Weights of a small sound classifier: widths [40, 64, 120].
Rows from block 4 of a small sound classifier, named by matrix and row number. Rows with one number belong to one channel. Each number is 50 + 15 x the weight over its row's rms, rounded and kept within 0 to 99. All counts start at 0. After the name is the row's rms in percent of the matrix's.
After each channel's rows are labels from the 100 clips, of 14976, where the channel reaches its highest value: "band" is the frequency band that holds the peak. Only what is clearly more common there than usual is listed. The data: short read English sentences (LibriTTS-R). In brackets: how many of the 100.
# convs0: expand pointwise conv (model.blocks.4.convs.0.weight, 256x64x1x1), inputs 0-63
# convs1: depthwise 5x5 conv (model.blocks.4.convs.1.weight, 256x1x5x5), a 5x5 kernel
# convs2: project pointwise conv (model.blocks.4.convs.2.weight, 64x256x1x1, transposed), outputs 0-63

convs0.139 100:49 50 28 34 93 58 49 58 58 69 57 41 44 85 39 35 72 58 47 63 66 25 34 57 52 62 44 54 30 52 64 41 44 50 76 72 81 41 54 52 26 66 39 61 44 42 25 43 50 39 68 24 37 53 33 32 47 60 49 51 28 49 35 52
convs1.139 091:50 69 48 41 38 31 46 54 32 45 38 35 40 44 57 43 50 64 68 90 62 61 69 70 72
convs2.139 147:72 15 32 29 59 69 50 68 49 36 29 38 48 60 51 47 30 53 53 56 54 19 11 54 50 59 28 44 47 22 55 49 38 45 34 64 58 52 53 62 66 47 38 57 63 38 45 72 54 27 65 52 16 60 42 56 46 79 56 39 51 27 53 62
band: 2000 to 4000 Hz (82)

convs0.148 099:65 46 80 50 60 59 39 60 72 68 36 53 26 62 31 41 43 50 70 57 75 72 65 41 80 49 47 36 41 61 41 56 51 61 38 40 52 32 56 27 52 26 51 38 22 27 35 36 38 32 48 45 56 74 66 35 43 20 53 47 50 46 57 20
convs1.148 101:52 54 49 24 28 42 55 65 53 29 30 26 72 50 40 54 58 72 58 24 52 44 40 42 26
convs2.148 095:63 47 72 49 45 47 51 50 42 53 69 28 67 41 41 66 54 37 28 46 42 66 64 60 35 57 83 84 52 40 43 36 51 43 62 72 35 29 35 52 23 59 74 24 31 58 47 33 45 47 43 43 33 61 82 55 52 22 56 67 31 73 44 58
band: 250 to 500 Hz (67)

convs0.87 100:47 52 52 54 42 34 50 54 45 69 62 57 51 61 62 44 70 31 45 45 53 38 29 57 49 48 51 44 31 52 72 57 20 33 71 40 34 45 25 55 42 58 52 52 66 54 45 13 83 65 70 48 33 42 42 82 50 83 57 55 48 88 70 64
convs1.87 105:67 41 45 63 49 61 38 27 37 22 60 69 56 28 46 70 43 26 36 35 46 42 36 29 39
convs2.87 086:71 50 55 51 53 63 52 49 63 67 69 62 56 53 42 46 41 46 33 62 58 56 58 19 59 62 48 68 46 63 54 23 78 54 43 19 32 60 73 75 33 69 49 89 06 55 56 32 51 62 58 46 35 32 50 54 60 40 50 63 57 50 49 68
band: 2000 to 4000 Hz (50)

convs0.193 096:45 41 53 49 48 42 69 37 43 50 43 20 61 24 54 67 35 65 39 38 81 58 70 24 44 34 56 59 58 66 39 59 58 64 25 34 32 35 48 66 60 30 32 42 50 59 36 55 32 39 32 54 70 65 60 20 41 28 22 44 50 37 42 25
convs1.193 096:44 50 46 50 52 55 51 65 52 79 55 71 51 57 79 47 54 62 74 78 41 41 53 73 81
convs2.193 093:39 52 30 38 45 39 30 37 72 39 44 57 26 46 51 43 74 62 54 13 35 60 59 52 66 35 52 49 50 68 50 56 46 62 44 34 19 71 53 11 61 61 60 23 60 46 55 66 32 69 43 38 56 37 44 38 66 32 31 27 45 62 72 57
band: 2000 to 4000 Hz (87)

convs0.216 099:25 66 45 55 47 23 81 19 26 28 58 49 73 29 68 43 48 40 29 51 33 17 47 54 12 52 54 55 60 44 61 41 49 52 53 49 64 51 45 66 54 64 15 68 66 74 47 51 52 66 44 63 61 46 45 54 58 49 41 53 33 41 58 62
convs1.216 097:32 33 38 37 44 54 60 52 36 49 77 44 45 63 86 67 57 52 65 63 54 63 22 35 60
convs2.216 143:48 48 41 28 59 29 64 36 68 32 30 43 47 43 11 44 62 30 40 45 39 29 40 59 80 58 45 52 59 57 35 49 46 57 57 42 51 40 34 38 65 42 52 43 59 84 36 79 38 72 28 60 56 61 49 58 43 47 25 34 24 32 74 46
band: 250 to 500 Hz (81)

convs0.79 101:63 51 52 61 31 45 70 49 56 57 49 38 59 48 73 54 64 39 50 21 33 42 47 35 47 35 48 59 39 36 54 61 40 49 45 52 38 62 32 83 46 50 19 49 63 63 67 25 67 62 44 99 51 49 31 88 51 66 30 57 53 63 50 46
convs1.79 105:39 33 53 57 39 31 19 25 63 57 37 34 20 55 59 46 50 73 54 67 56 64 55 46 33
convs2.79 106:18 58 28 34 65 22 60 25 35 52 28 46 69 54 46 57 67 45 43 46 47 45 48 76 48 43 70 62 56 60 54 56 37 57 68 51 89 67 52 55 78 42 54 55 45 56 25 70 30 52 44 68 39 65 51 63 39 52 50 48 23 51 86 55
band: 0 to 250 Hz (83)

convs0.11 099:57 57 49 34 51 47 64 52 65 48 59 46 61 46 61 31 80 39 29 65 59 38 57 30 36 27 60 54 14 54 45 51 48 71 70 41 39 43 49 63 25 66 57 60 75 40 32 37 30 53 58 52 29 38 25 68 51 53 44 64 07 65 43 29
convs1.11 092:48 42 31 41 52 58 52 45 50 50 41 44 40 41 43 40 34 57 39 54 82 70 94 76 48
convs2.11 108:49 41 34 04 61 49 69 50 64 38 33 33 44 40 45 36 31 47 56 51 55 54 32 72 49 52 43 29 65 42 53 70 45 41 54 60 63 39 47 47 64 24 66 45 70 59 40 74 29 56 57 70 47 64 64 59 22 52 45 29 43 11 76 41
band: 0 to 250 Hz (81)

convs0.225 097:31 44 58 46 39 27 45 27 61 48 51 69 37 35 75 49 35 57 61 46 52 41 47 40 40 54 47 28 50 76 55 59 22 36 22 34 32 41 39 58 46 38 37 43 61 75 50 49 58 70 13 65 46 54 65 38 58 49 01 44 33 61 61 46
convs1.225 108:49 50 44 44 35 18 40 19 44 28 50 35 56 38 39 56 53 54 63 34 33 50 39 23 25
convs2.225 102:58 22 50 41 92 57 73 22 55 48 43 46 67 75 34 51 57 51 43 66 54 37 42 55 34 63 41 61 34 57 70 17 40 66 44 45 45 37 77 56 60 70 59 87 49 62 52 52 48 36 58 53 42 50 19 45 38 69 58 60 50 40 64 70
band: 0 to 250 Hz (56)

convs0.134 095:35 37 48 44 47 51 56 40 42 41 18 44 50 35 46 69 30 63 49 44 56 81 69 28 37 67 55 45 77 58 40 63 58 48 12 44 35 41 42 71 68 39 46 38 60 63 55 62 39 46 19 64 68 60 78 33 65 36 25 36 63 41 41 35
convs1.134 095:44 61 25 41 34 45 28 40 35 43 37 23 65 49 48 27 45 54 47 30 56 71 71 55 25
convs2.134 088:59 23 55 27 65 68 71 29 58 55 45 51 62 59 55 27 46 54 52 64 66 56 39 64 23 44 55 48 33 55 73 44 34 53 28 64 36 40 44 67 59 57 40 70 72 27 34 58 38 29 75 42 35 74 46 57 22 58 69 39 65 39 69 74
band: 2000 to 4000 Hz (98)

convs0.123 103:81 36 36 42 46 54 63 70 71 43 39 46 50 56 41 60 51 59 41 50 63 56 48 47 31 34 40 46 61 43 56 60 34 71 48 27 34 63 41 82 34 49 60 21 81 44 56 80 17 20 66 62 57 74 52 52 48 44 52 29 57 45 26 37
convs1.123 113:47 47 59 45 37 51 32 22 19 19 42 34 46 31 27 44 48 45 34 29 66 56 48 51 54
convs2.123 089:50 55 71 45 65 46 75 54 46 75 52 53 70 74 44 62 56 71 55 83 65 26 23 61 39 60 59 30 49 41 62 52 27 38 24 58 52 39 60 63 49 60 46 70 48 52 36 33 77 40 58 71 47 40 48 61 63 66 72 63 83 49 35 30
band: 0 to 250 Hz (100)

convs0.228 099:43 59 59 38 46 20 32 42 55 57 64 59 41 39 65 42 51 35 18 62 83 58 44 61 62 52 63 62 47 90 45 54 29 35 78 47 64 17 54 26 45 39 54 56 48 30 07 51 57 60 42 31 42 50 50 52 37 59 54 52 45 50 68 56
convs1.228 093:44 32 13 49 50 40 41 38 40 45 52 40 33 41 57 36 30 32 62 81 42 25 49 37 49
convs2.228 089:54 40 71 58 57 28 90 40 42 50 52 51 75 39 28 60 53 34 23 31 36 49 54 64 34 69 59 64 53 48 29 41 47 25 52 52 48 41 44 50 38 29 74 38 29 73 54 34 52 58 28 66 59 76 72 69 54 48 52 45 32 57 32 29
band: 0 to 250 Hz (94)

convs0.231 092:40 65 36 40 56 20 50 34 44 34 66 64 53 39 42 59 19 68 31 78 56 39 35 65 57 67 63 70 63 76 56 51 57 38 55 36 71 50 40 27 37 45 53 53 41 45 26 67 56 52 55 55 56 64 65 13 57 58 63 49 53 13 29 54
convs1.231 102:33 42 69 63 44 67 56 65 34 60 27 18 29 46 25 62 45 61 61 60 53 52 53 48 76
convs2.231 094:59 32 59 60 55 54 46 60 84 35 20 29 54 42 37 57 65 40 48 29 26 31 36 57 74 56 33 44 17 65 49 36 50 43 57 19 67 57 42 44 41 64 55 46 47 78 55 48 56 61 39 59 60 40 43 35 59 59 42 74 10 57 52 34
band: 250 to 500 Hz (100)

convs0.146 099:71 35 53 44 58 86 54 87 62 68 39 43 50 53 37 41 68 28 60 51 63 76 68 51 53 63 51 60 56 14 38 37 60 67 41 61 28 58 66 63 44 47 79 39 46 32 70 50 38 27 54 35 35 47 52 39 37 33 52 30 39 52 52 32
convs1.146 104:31 45 59 50 41 21 19 40 28 28 30 38 51 58 55 65 55 35 29 41 35 49 43 60 63
convs2.146 078:49 60 54 37 39 83 39 58 24 70 38 47 60 71 52 64 30 63 51 84 86 47 51 46 26 50 63 56 49 20 63 57 34 48 25 32 60 38 71 82 54 62 55 55 56 31 35 49 46 31 52 61 26 42 63 50 50 55 70 61 51 57 52 61
band: 0 to 250 Hz (84)

convs0.28 100:35 39 18 34 63 60 47 48 40 26 68 44 77 44 30 80 40 69 20 46 49 53 39 49 39 73 74 56 59 48 52 43 59 50 68 41 67 66 65 42 25 51 31 72 35 50 63 78 49 44 71 32 53 42 42 39 31 63 58 37 50 23 46 47
convs1.28 098:37 24 42 55 47 49 49 30 61 75 60 55 33 66 67 70 36 48 61 69 48 25 25 43 60
convs2.28 114:53 48 69 44 50 26 78 45 45 62 50 40 62 35 43 79 59 57 55 37 43 53 64 66 56 60 47 44 60 42 41 34 56 40 46 34 47 24 45 35 25 44 71 58 31 71 16 35 56 54 34 75 77 53 68 89 64 42 45 77 39 57 35 39
band: 250 to 500 Hz (87)

convs0.4 098:48 59 40 49 69 64 50 43 51 30 43 49 32 54 49 76 36 65 76 44 46 35 40 30 35 38 58 24 45 54 44 54 32 51 39 27 35 45 54 53 39 26 15 56 44 60 66 48 44 45 40 70 58 86 49 36 61 44 30 45 62 42 35 02
convs1.4 101:55 65 69 49 46 51 40 47 31 33 71 24 43 42 28 17 47 59 54 44 40 40 37 25 32
convs2.4 091:71 33 46 55 59 32 50 44 50 59 54 25 65 45 38 57 29 57 37 37 35 39 23 65 32 80 43 55 57 43 50 30 64 38 41 66 64 76 55 61 49 76 53 65 44 63 65 24 72 45 49 37 46 38 58 35 47 99 47 70 60 62 33 47
band: 500 to 1000 Hz (32)

convs0.180 096:47 43 58 66 56 70 20 61 66 74 62 53 39 69 24 26 59 56 68 39 45 44 40 70 71 45 34 52 54 31 61 45 57 24 42 55 57 59 34 35 36 42 67 55 30 47 59 25 65 45 88 27 28 56 51 38 41 70 62 60 67 69 46 47
convs1.180 101:32 51 68 62 38 23 33 56 35 41 30 32 29 58 47 43 38 50 46 69 30 40 30 30 33
convs2.180 087:69 42 73 54 24 74 49 74 55 65 48 37 50 53 48 64 21 49 40 64 54 34 42 52 27 55 57 73 84 22 57 57 49 21 34 44 42 34 50 65 31 37 58 45 46 56 56 49 70 37 56 43 45 54 71 80 58 53 69 55 76 55 28 65
band: 4000 to 8000 Hz (58)

convs0.187 101:62 68 34 46 57 47 62 68 24 28 69 33 64 53 41 71 55 53 50 29 33 18 18 61 37 57 60 61 41 29 57 44 49 39 59 52 74 61 44 60 31 48 06 63 55 71 66 51 62 56 61 57 49 47 24 60 48 70 46 66 44 30 42 47
convs1.187 095:41 34 25 54 53 42 51 54 55 56 29 40 58 43 51 65 52 58 58 11 65 63 38 25 22
convs2.187 095:33 57 29 45 39 35 34 43 52 56 26 41 51 22 43 66 54 52 70 56 39 29 29 75 70 34 52 40 55 50 69 62 49 41 63 51 92 79 43 77 75 53 53 50 53 62 28 66 63 35 41 60 62 38 43 47 61 73 50 49 70 57 61 31
band: 0 to 250 Hz (68)

convs0.234 106:32 49 40 46 47 45 23 45 60 45 47 72 55 33 50 62 36 56 58 71 57 65 45 48 54 52 41 41 52 63 52 61 46 36 08 39 35 39 34 61 42 31 71 50 60 67 63 61 43 32 37 55 38 99 85 44 65 45 43 30 46 42 47 41
convs1.234 090:60 52 41 65 76 35 38 35 50 61 65 70 53 79 81 55 49 55 69 50 34 40 27 49 45
convs2.234 089:44 62 38 50 33 35 21 58 92 42 64 57 28 45 48 32 51 30 63 06 09 54 58 57 59 52 43 36 65 57 40 61 64 47 63 53 47 71 44 38 47 56 59 37 55 66 62 48 55 69 40 37 61 15 42 50 61 58 32 60 51 51 58 57
band: 0 to 250 Hz (100)

convs0.186 102:08 52 60 58 58 44 34 31 29 45 44 40 57 55 49 42 28 63 42 48 45 36 40 51 55 70 55 66 44 44 40 23 67 41 44 74 67 48 82 45 60 59 45 64 14 49 50 46 51 85 42 34 65 37 48 32 37 50 41 79 28 36 54 37
convs1.186 092:55 66 42 28 33 54 51 51 40 39 41 35 37 44 62 47 52 52 51 76 48 60 62 82 91
convs2.186 098:64 19 39 31 68 52 53 45 67 34 46 52 37 48 55 22 36 61 53 47 25 44 27 70 41 77 26 29 72 39 45 46 69 40 48 44 55 49 52 60 54 35 31 43 70 44 66 64 35 35 60 43 37 68 45 64 22 63 65 43 73 16 60 49
band: 0 to 250 Hz (94)

convs0.13 105:43 55 61 43 67 65 18 64 80 60 60 52 00 67 44 33 31 52 79 64 48 49 37 53 65 51 38 39 43 53 63 46 33 55 35 34 54 51 53 44 36 19 59 59 34 28 55 49 56 53 53 43 27 63 57 40 36 48 48 52 50 50 46 36
convs1.13 091:50 72 71 61 36 45 49 53 54 30 33 35 47 34 41 73 64 77 57 81 54 43 27 48 44
convs2.13 123:68 20 58 51 40 51 53 69 64 25 59 23 40 37 47 43 37 40 54 46 27 24 16 78 56 62 49 54 55 49 37 48 57 22 47 52 64 43 24 27 36 67 46 45 75 58 57 50 63 45 35 32 49 57 64 42 31 76 41 76 44 48 54 30
band: 2000 to 4000 Hz (80)

convs0.21 106:08 63 71 59 42 22 55 27 34 35 49 44 57 29 76 67 27 46 45 40 36 53 42 39 39 58 53 53 51 54 46 52 56 52 32 46 54 35 52 60 63 57 29 65 55 74 54 48 60 73 07 60 67 60 48 66 54 54 15 57 41 41 55 34
convs1.21 091:38 47 55 32 62 70 67 68 49 39 70 77 45 32 21 43 27 47 35 40 38 49 38 34 42
convs2.21 122:66 61 70 84 21 47 36 70 42 63 69 51 53 49 40 72 35 63 40 67 50 51 60 54 47 55 50 63 68 45 57 58 65 28 30 49 43 47 43 37 29 60 54 40 24 52 54 24 71 36 52 48 60 24 74 62 78 46 48 75 50 72 24 38
band: 4000 to 8000 Hz (96)

convs0.220 097:41 58 29 55 83 30 52 45 33 37 52 39 59 61 67 59 37 45 40 59 53 35 26 50 55 75 54 53 42 50 34 24 59 52 61 75 70 34 75 35 46 79 21 72 42 43 48 58 45 65 50 34 65 37 17 52 38 66 57 65 33 28 51 51
convs1.220 112:55 50 47 59 63 64 51 56 53 65 49 55 46 55 54 60 68 65 54 50 69 99 79 64 36
convs2.220 143:62 44 47 50 45 70 33 63 35 57 42 58 54 70 78 50 33 44 47 72 78 37 39 46 31 45 48 58 37 22 75 57 38 55 23 59 43 60 60 83 58 52 40 62 63 24 58 58 52 21 74 43 25 48 42 40 46 58 72 42 59 50 45 85
band: 500 to 1000 Hz (99)

convs0.253 104:19 55 32 38 52 45 26 47 27 33 62 57 62 57 53 47 37 42 33 70 36 37 35 74 45 99 53 56 40 55 46 37 56 54 55 73 54 47 76 44 46 77 55 75 30 50 48 62 62 76 53 30 53 45 45 53 25 63 46 60 34 34 49 55
convs1.253 086:56 45 29 36 59 47 29 37 41 66 59 52 41 58 83 54 45 26 37 56 75 45 25 32 37
convs2.253 092:45 56 67 52 60 25 77 37 35 68 48 56 97 34 40 81 67 24 31 52 54 52 42 53 46 50 52 62 41 40 36 38 27 52 69 64 50 39 52 28 59 39 67 48 36 64 33 21 52 57 40 64 72 46 56 71 66 39 51 58 29 67 44 41
band: 4000 to 8000 Hz (91)

convs0.124 103:38 54 59 69 49 41 28 35 59 54 44 56 44 51 68 52 36 42 64 32 28 37 34 74 50 68 31 41 54 53 57 54 40 00 41 62 46 57 36 37 52 53 24 55 43 76 68 20 65 64 44 59 61 59 48 54 58 52 39 82 66 63 61 69
convs1.124 091:69 69 53 62 60 55 48 46 33 37 43 34 39 40 40 47 54 52 50 48 79 83 75 69 74
convs2.124 110:30 50 43 50 81 49 64 28 51 25 46 64 46 49 54 31 59 35 47 53 51 68 68 51 42 62 52 50 52 67 49 26 77 72 45 35 64 47 77 55 56 62 50 18 29 49 64 64 21 64 36 66 62 62 49 62 32 22 56 42 48 34 78 69
band: 2000 to 4000 Hz (97)

convs0.113 101:44 48 58 48 30 57 45 42 63 53 71 49 38 49 60 45 49 51 61 42 52 38 43 44 37 11 39 28 03 45 66 61 18 42 46 33 36 75 40 66 22 21 40 43 54 53 48 39 65 70 51 50 29 53 35 60 36 58 31 46 38 79 47 55
convs1.113 092:17 58 68 62 57 34 54 64 52 47 50 53 54 49 55 35 43 57 58 66 70 57 74 78 81
convs2.113 110:42 53 80 76 40 37 51 73 41 53 77 56 64 47 54 31 38 48 34 52 35 78 80 39 53 44 73 61 70 49 36 68 59 29 56 39 46 35 59 43 15 42 19 43 31 62 60 39 59 63 35 50 58 49 74 40 49 37 25 53 46 62 40 45
band: 2000 to 4000 Hz (87)

convs0.168 103:49 41 53 55 52 53 56 31 42 61 55 26 53 53 43 52 59 51 37 51 54 28 31 55 56 50 69 67 33 43 68 62 63 52 97 62 82 72 72 36 42 63 18 68 28 49 49 58 59 49 67 35 43 34 22 64 49 78 72 63 49 47 48 68
convs1.168 102:52 53 54 53 12 67 72 50 49 41 51 64 67 55 32 14 31 42 42 34 50 51 53 47 30
convs2.168 094:49 74 46 52 29 49 46 55 54 76 55 43 31 69 43 73 65 40 81 46 84 31 53 61 45 31 20 48 33 64 52 50 39 61 58 61 47 37 43 25 47 64 72 41 68 28 22 32 51 58 60 45 56 40 40 41 59 31 54 71 64 67 44 24
band: 4000 to 8000 Hz (84)

convs0.224 104:52 50 47 53 46 48 82 41 29 27 38 50 73 42 69 52 28 73 42 44 48 56 57 57 22 61 52 55 99 45 36 60 83 45 43 45 53 45 62 54 54 62 38 46 40 55 57 56 47 34 45 62 93 59 60 34 54 41 47 40 78 32 45 53
convs1.224 092:60 39 52 56 58 75 65 51 35 33 65 74 34 22 36 66 52 32 27 40 52 34 28 50 51
convs2.224 099:67 23 56 59 41 68 48 55 36 50 30 28 59 50 47 73 53 60 47 57 56 20 32 56 55 51 68 59 50 41 44 69 22 20 41 60 58 48 15 46 51 53 59 68 63 58 41 29 70 35 41 41 24 57 53 56 45 80 58 80 73 66 40 42
band: 4000 to 8000 Hz (93)

convs0.217 099:56 34 68 78 49 72 43 45 68 83 39 45 08 76 25 50 56 48 70 41 51 55 60 34 80 44 41 38 37 46 69 53 57 48 49 56 46 64 52 30 58 36 21 38 18 41 59 24 63 34 56 50 42 59 56 48 49 42 67 47 62 59 52 37
convs1.217 098:45 41 50 31 43 65 67 72 62 60 31 35 45 27 43 47 53 51 50 56 66 75 88 60 62
convs2.217 085:40 60 70 78 45 26 38 82 53 52 69 66 50 48 36 53 47 57 71 43 34 67 66 44 49 59 51 44 49 47 43 58 54 52 59 42 44 24 74 34 21 68 58 55 00 75 55 42 58 63 56 64 55 16 51 42 64 50 40 60 51 51 36 35
band: 2000 to 4000 Hz (100)

convs0.110 094:67 53 64 35 88 46 31 57 59 65 42 43 13 72 42 45 46 40 82 56 52 51 58 42 66 32 32 32 32 48 63 42 48 55 31 38 60 53 58 41 48 20 32 40 42 39 42 48 34 38 52 46 34 84 47 40 71 43 47 41 45 48 36 14
convs1.110 100:70 78 84 70 79 41 49 44 46 51 44 42 41 45 45 31 34 37 34 35 56 63 48 61 58
convs2.110 108:28 47 09 56 46 37 32 16 44 38 42 25 56 51 45 48 79 45 32 57 37 52 58 60 44 56 50 61 52 69 32 28 70 69 51 46 70 86 64 35 67 78 67 49 36 61 46 54 30 50 42 46 37 45 51 62 41 38 54 25 45 59 64 38
band: 500 to 1000 Hz (51)

convs0.169 099:83 36 57 39 55 51 53 56 57 58 44 28 47 60 27 56 52 42 33 42 86 74 61 29 46 53 77 88 63 59 42 58 62 67 50 66 50 39 66 42 51 46 60 42 45 11 52 58 46 17 49 36 69 40 45 37 54 50 74 33 63 43 41 50
convs1.169 111:43 52 52 40 35 60 50 47 21 21 58 54 62 33 13 27 46 48 25 41 49 43 61 56 50
convs2.169 086:71 40 53 52 49 75 35 51 38 44 46 40 49 59 78 63 26 54 50 47 67 47 50 41 32 29 75 65 62 18 76 45 51 59 36 73 64 39 60 72 52 56 30 68 58 26 38 50 51 16 63 51 36 50 49 55 53 45 66 78 75 43 36 71
band: 500 to 1000 Hz (93)

convs0.223 101:06 71 52 48 53 23 39 22 32 38 40 54 44 42 64 48 18 45 35 56 57 48 38 62 53 68 60 44 45 83 37 56 53 32 43 42 61 31 57 43 59 40 27 84 26 61 51 50 71 68 30 39 57 47 61 41 41 63 27 59 48 40 48 46
convs1.223 127:52 50 61 44 34 60 37 58 47 34 60 43 48 53 58 43 57 37 50 46 31 14 26 17 22
convs2.223 064:41 68 33 60 35 28 37 46 58 80 54 49 47 68 22 64 43 37 34 38 67 59 52 51 65 57 49 51 46 71 71 41 74 50 46 59 36 95 65 40 58 40 70 59 36 56 84 42 52 61 60 36 43 47 62 41 84 72 54 37 70 52 48 50
band: 4000 to 8000 Hz (94)

convs0.232 105:24 71 58 52 35 29 43 43 42 41 53 47 54 31 85 55 54 47 47 47 36 30 49 51 45 40 33 36 53 54 49 57 31 28 36 34 29 35 22 77 44 50 37 59 60 79 62 44 56 72 45 86 46 58 50 70 63 52 07 45 53 62 54 47
convs1.232 108:58 50 61 47 55 55 59 79 53 51 50 52 61 64 64 32 26 46 34 50 30 17 20 33 39
convs2.232 075:68 59 51 69 19 57 19 67 64 46 67 57 46 30 37 51 27 77 43 42 66 54 66 50 63 53 46 56 73 49 56 55 81 52 43 65 31 72 48 49 32 40 50 24 38 66 83 43 70 41 53 25 53 45 69 40 74 44 40 59 64 38 52 52
band: 4000 to 8000 Hz (88)

convs0.255 101:45 62 61 80 48 52 58 62 33 38 35 42 60 50 54 71 61 46 58 30 34 22 46 34 48 57 48 39 62 32 60 43 57 47 40 64 27 57 35 83 56 70 07 48 62 69 71 39 54 46 47 82 59 41 56 74 75 54 38 64 63 62 37 48
convs1.255 096:52 38 37 55 52 76 48 65 55 35 73 66 47 64 71 70 41 71 49 45 77 70 63 57 69
convs2.255 102:44 42 42 21 69 64 48 47 58 15 49 40 29 37 55 56 71 51 70 13 46 43 60 39 58 44 42 43 42 66 45 37 40 72 51 31 60 27 51 25 59 62 58 38 56 54 20 82 20 43 49 48 70 46 38 41 46 40 51 55 39 33 79 56
band: 2000 to 4000 Hz (64)

convs0.205 097:68 42 64 44 54 39 45 41 62 61 50 55 59 41 49 42 47 55 24 60 95 67 63 43 52 40 76 70 65 75 46 60 34 72 45 42 62 30 53 33 61 35 63 44 54 42 19 67 35 27 36 33 70 52 62 15 39 36 60 38 38 36 55 48
convs1.205 095:31 33 38 53 51 39 44 45 39 23 31 26 38 52 54 41 48 40 40 47 15 40 31 27 41
convs2.205 113:48 59 68 58 47 43 86 44 29 64 45 39 85 57 43 57 52 46 24 73 57 49 26 64 52 39 56 61 44 48 57 59 23 19 38 57 34 68 37 46 63 28 56 68 61 66 43 28 77 38 48 50 35 61 45 59 48 79 47 51 54 79 40 62
band: 4000 to 8000 Hz (69)

convs0.19 103:54 45 59 66 48 70 47 50 92 77 49 61 00 62 27 42 43 52 71 41 44 43 47 47 62 35 31 30 36 61 62 61 39 44 39 41 39 74 43 32 43 21 37 46 37 54 65 26 68 55 47 55 44 69 51 42 46 56 47 40 49 61 65 33
convs1.19 095:61 47 40 47 45 66 72 60 58 66 30 51 39 39 58 52 59 45 62 61 66 63 85 70 83
convs2.19 085:49 77 75 77 39 36 39 82 39 69 65 69 53 41 47 53 34 58 69 57 36 69 77 42 58 42 49 51 48 49 42 73 41 48 59 27 55 21 58 47 23 57 52 43 28 64 38 40 59 70 40 46 62 36 51 45 71 37 41 64 24 59 33 27
band: 2000 to 4000 Hz (100)

convs0.201 100:43 38 57 70 29 50 68 51 43 56 40 85 50 48 50 32 67 29 45 58 37 41 54 57 54 40 42 57 50 47 48 53 61 40 67 71 46 53 40 46 73 87 69 50 72 41 60 32 61 51 57 57 49 38 53 93 61 52 73 62 63 68 63 94
convs1.201 101:29 39 30 24 50 65 44 38 38 40 50 64 60 75 66 54 49 59 81 60 33 37 34 39 39
convs2.201 117:47 35 26 36 49 52 39 43 59 29 53 39 53 53 50 21 50 62 26 56 44 47 44 43 35 38 64 70 59 54 52 49 62 47 46 47 39 72 42 59 61 41 24 54 61 47 68 68 36 37 54 07 40 84 57 56 10 43 50 21 37 31 74 57
band: 4000 to 8000 Hz (55)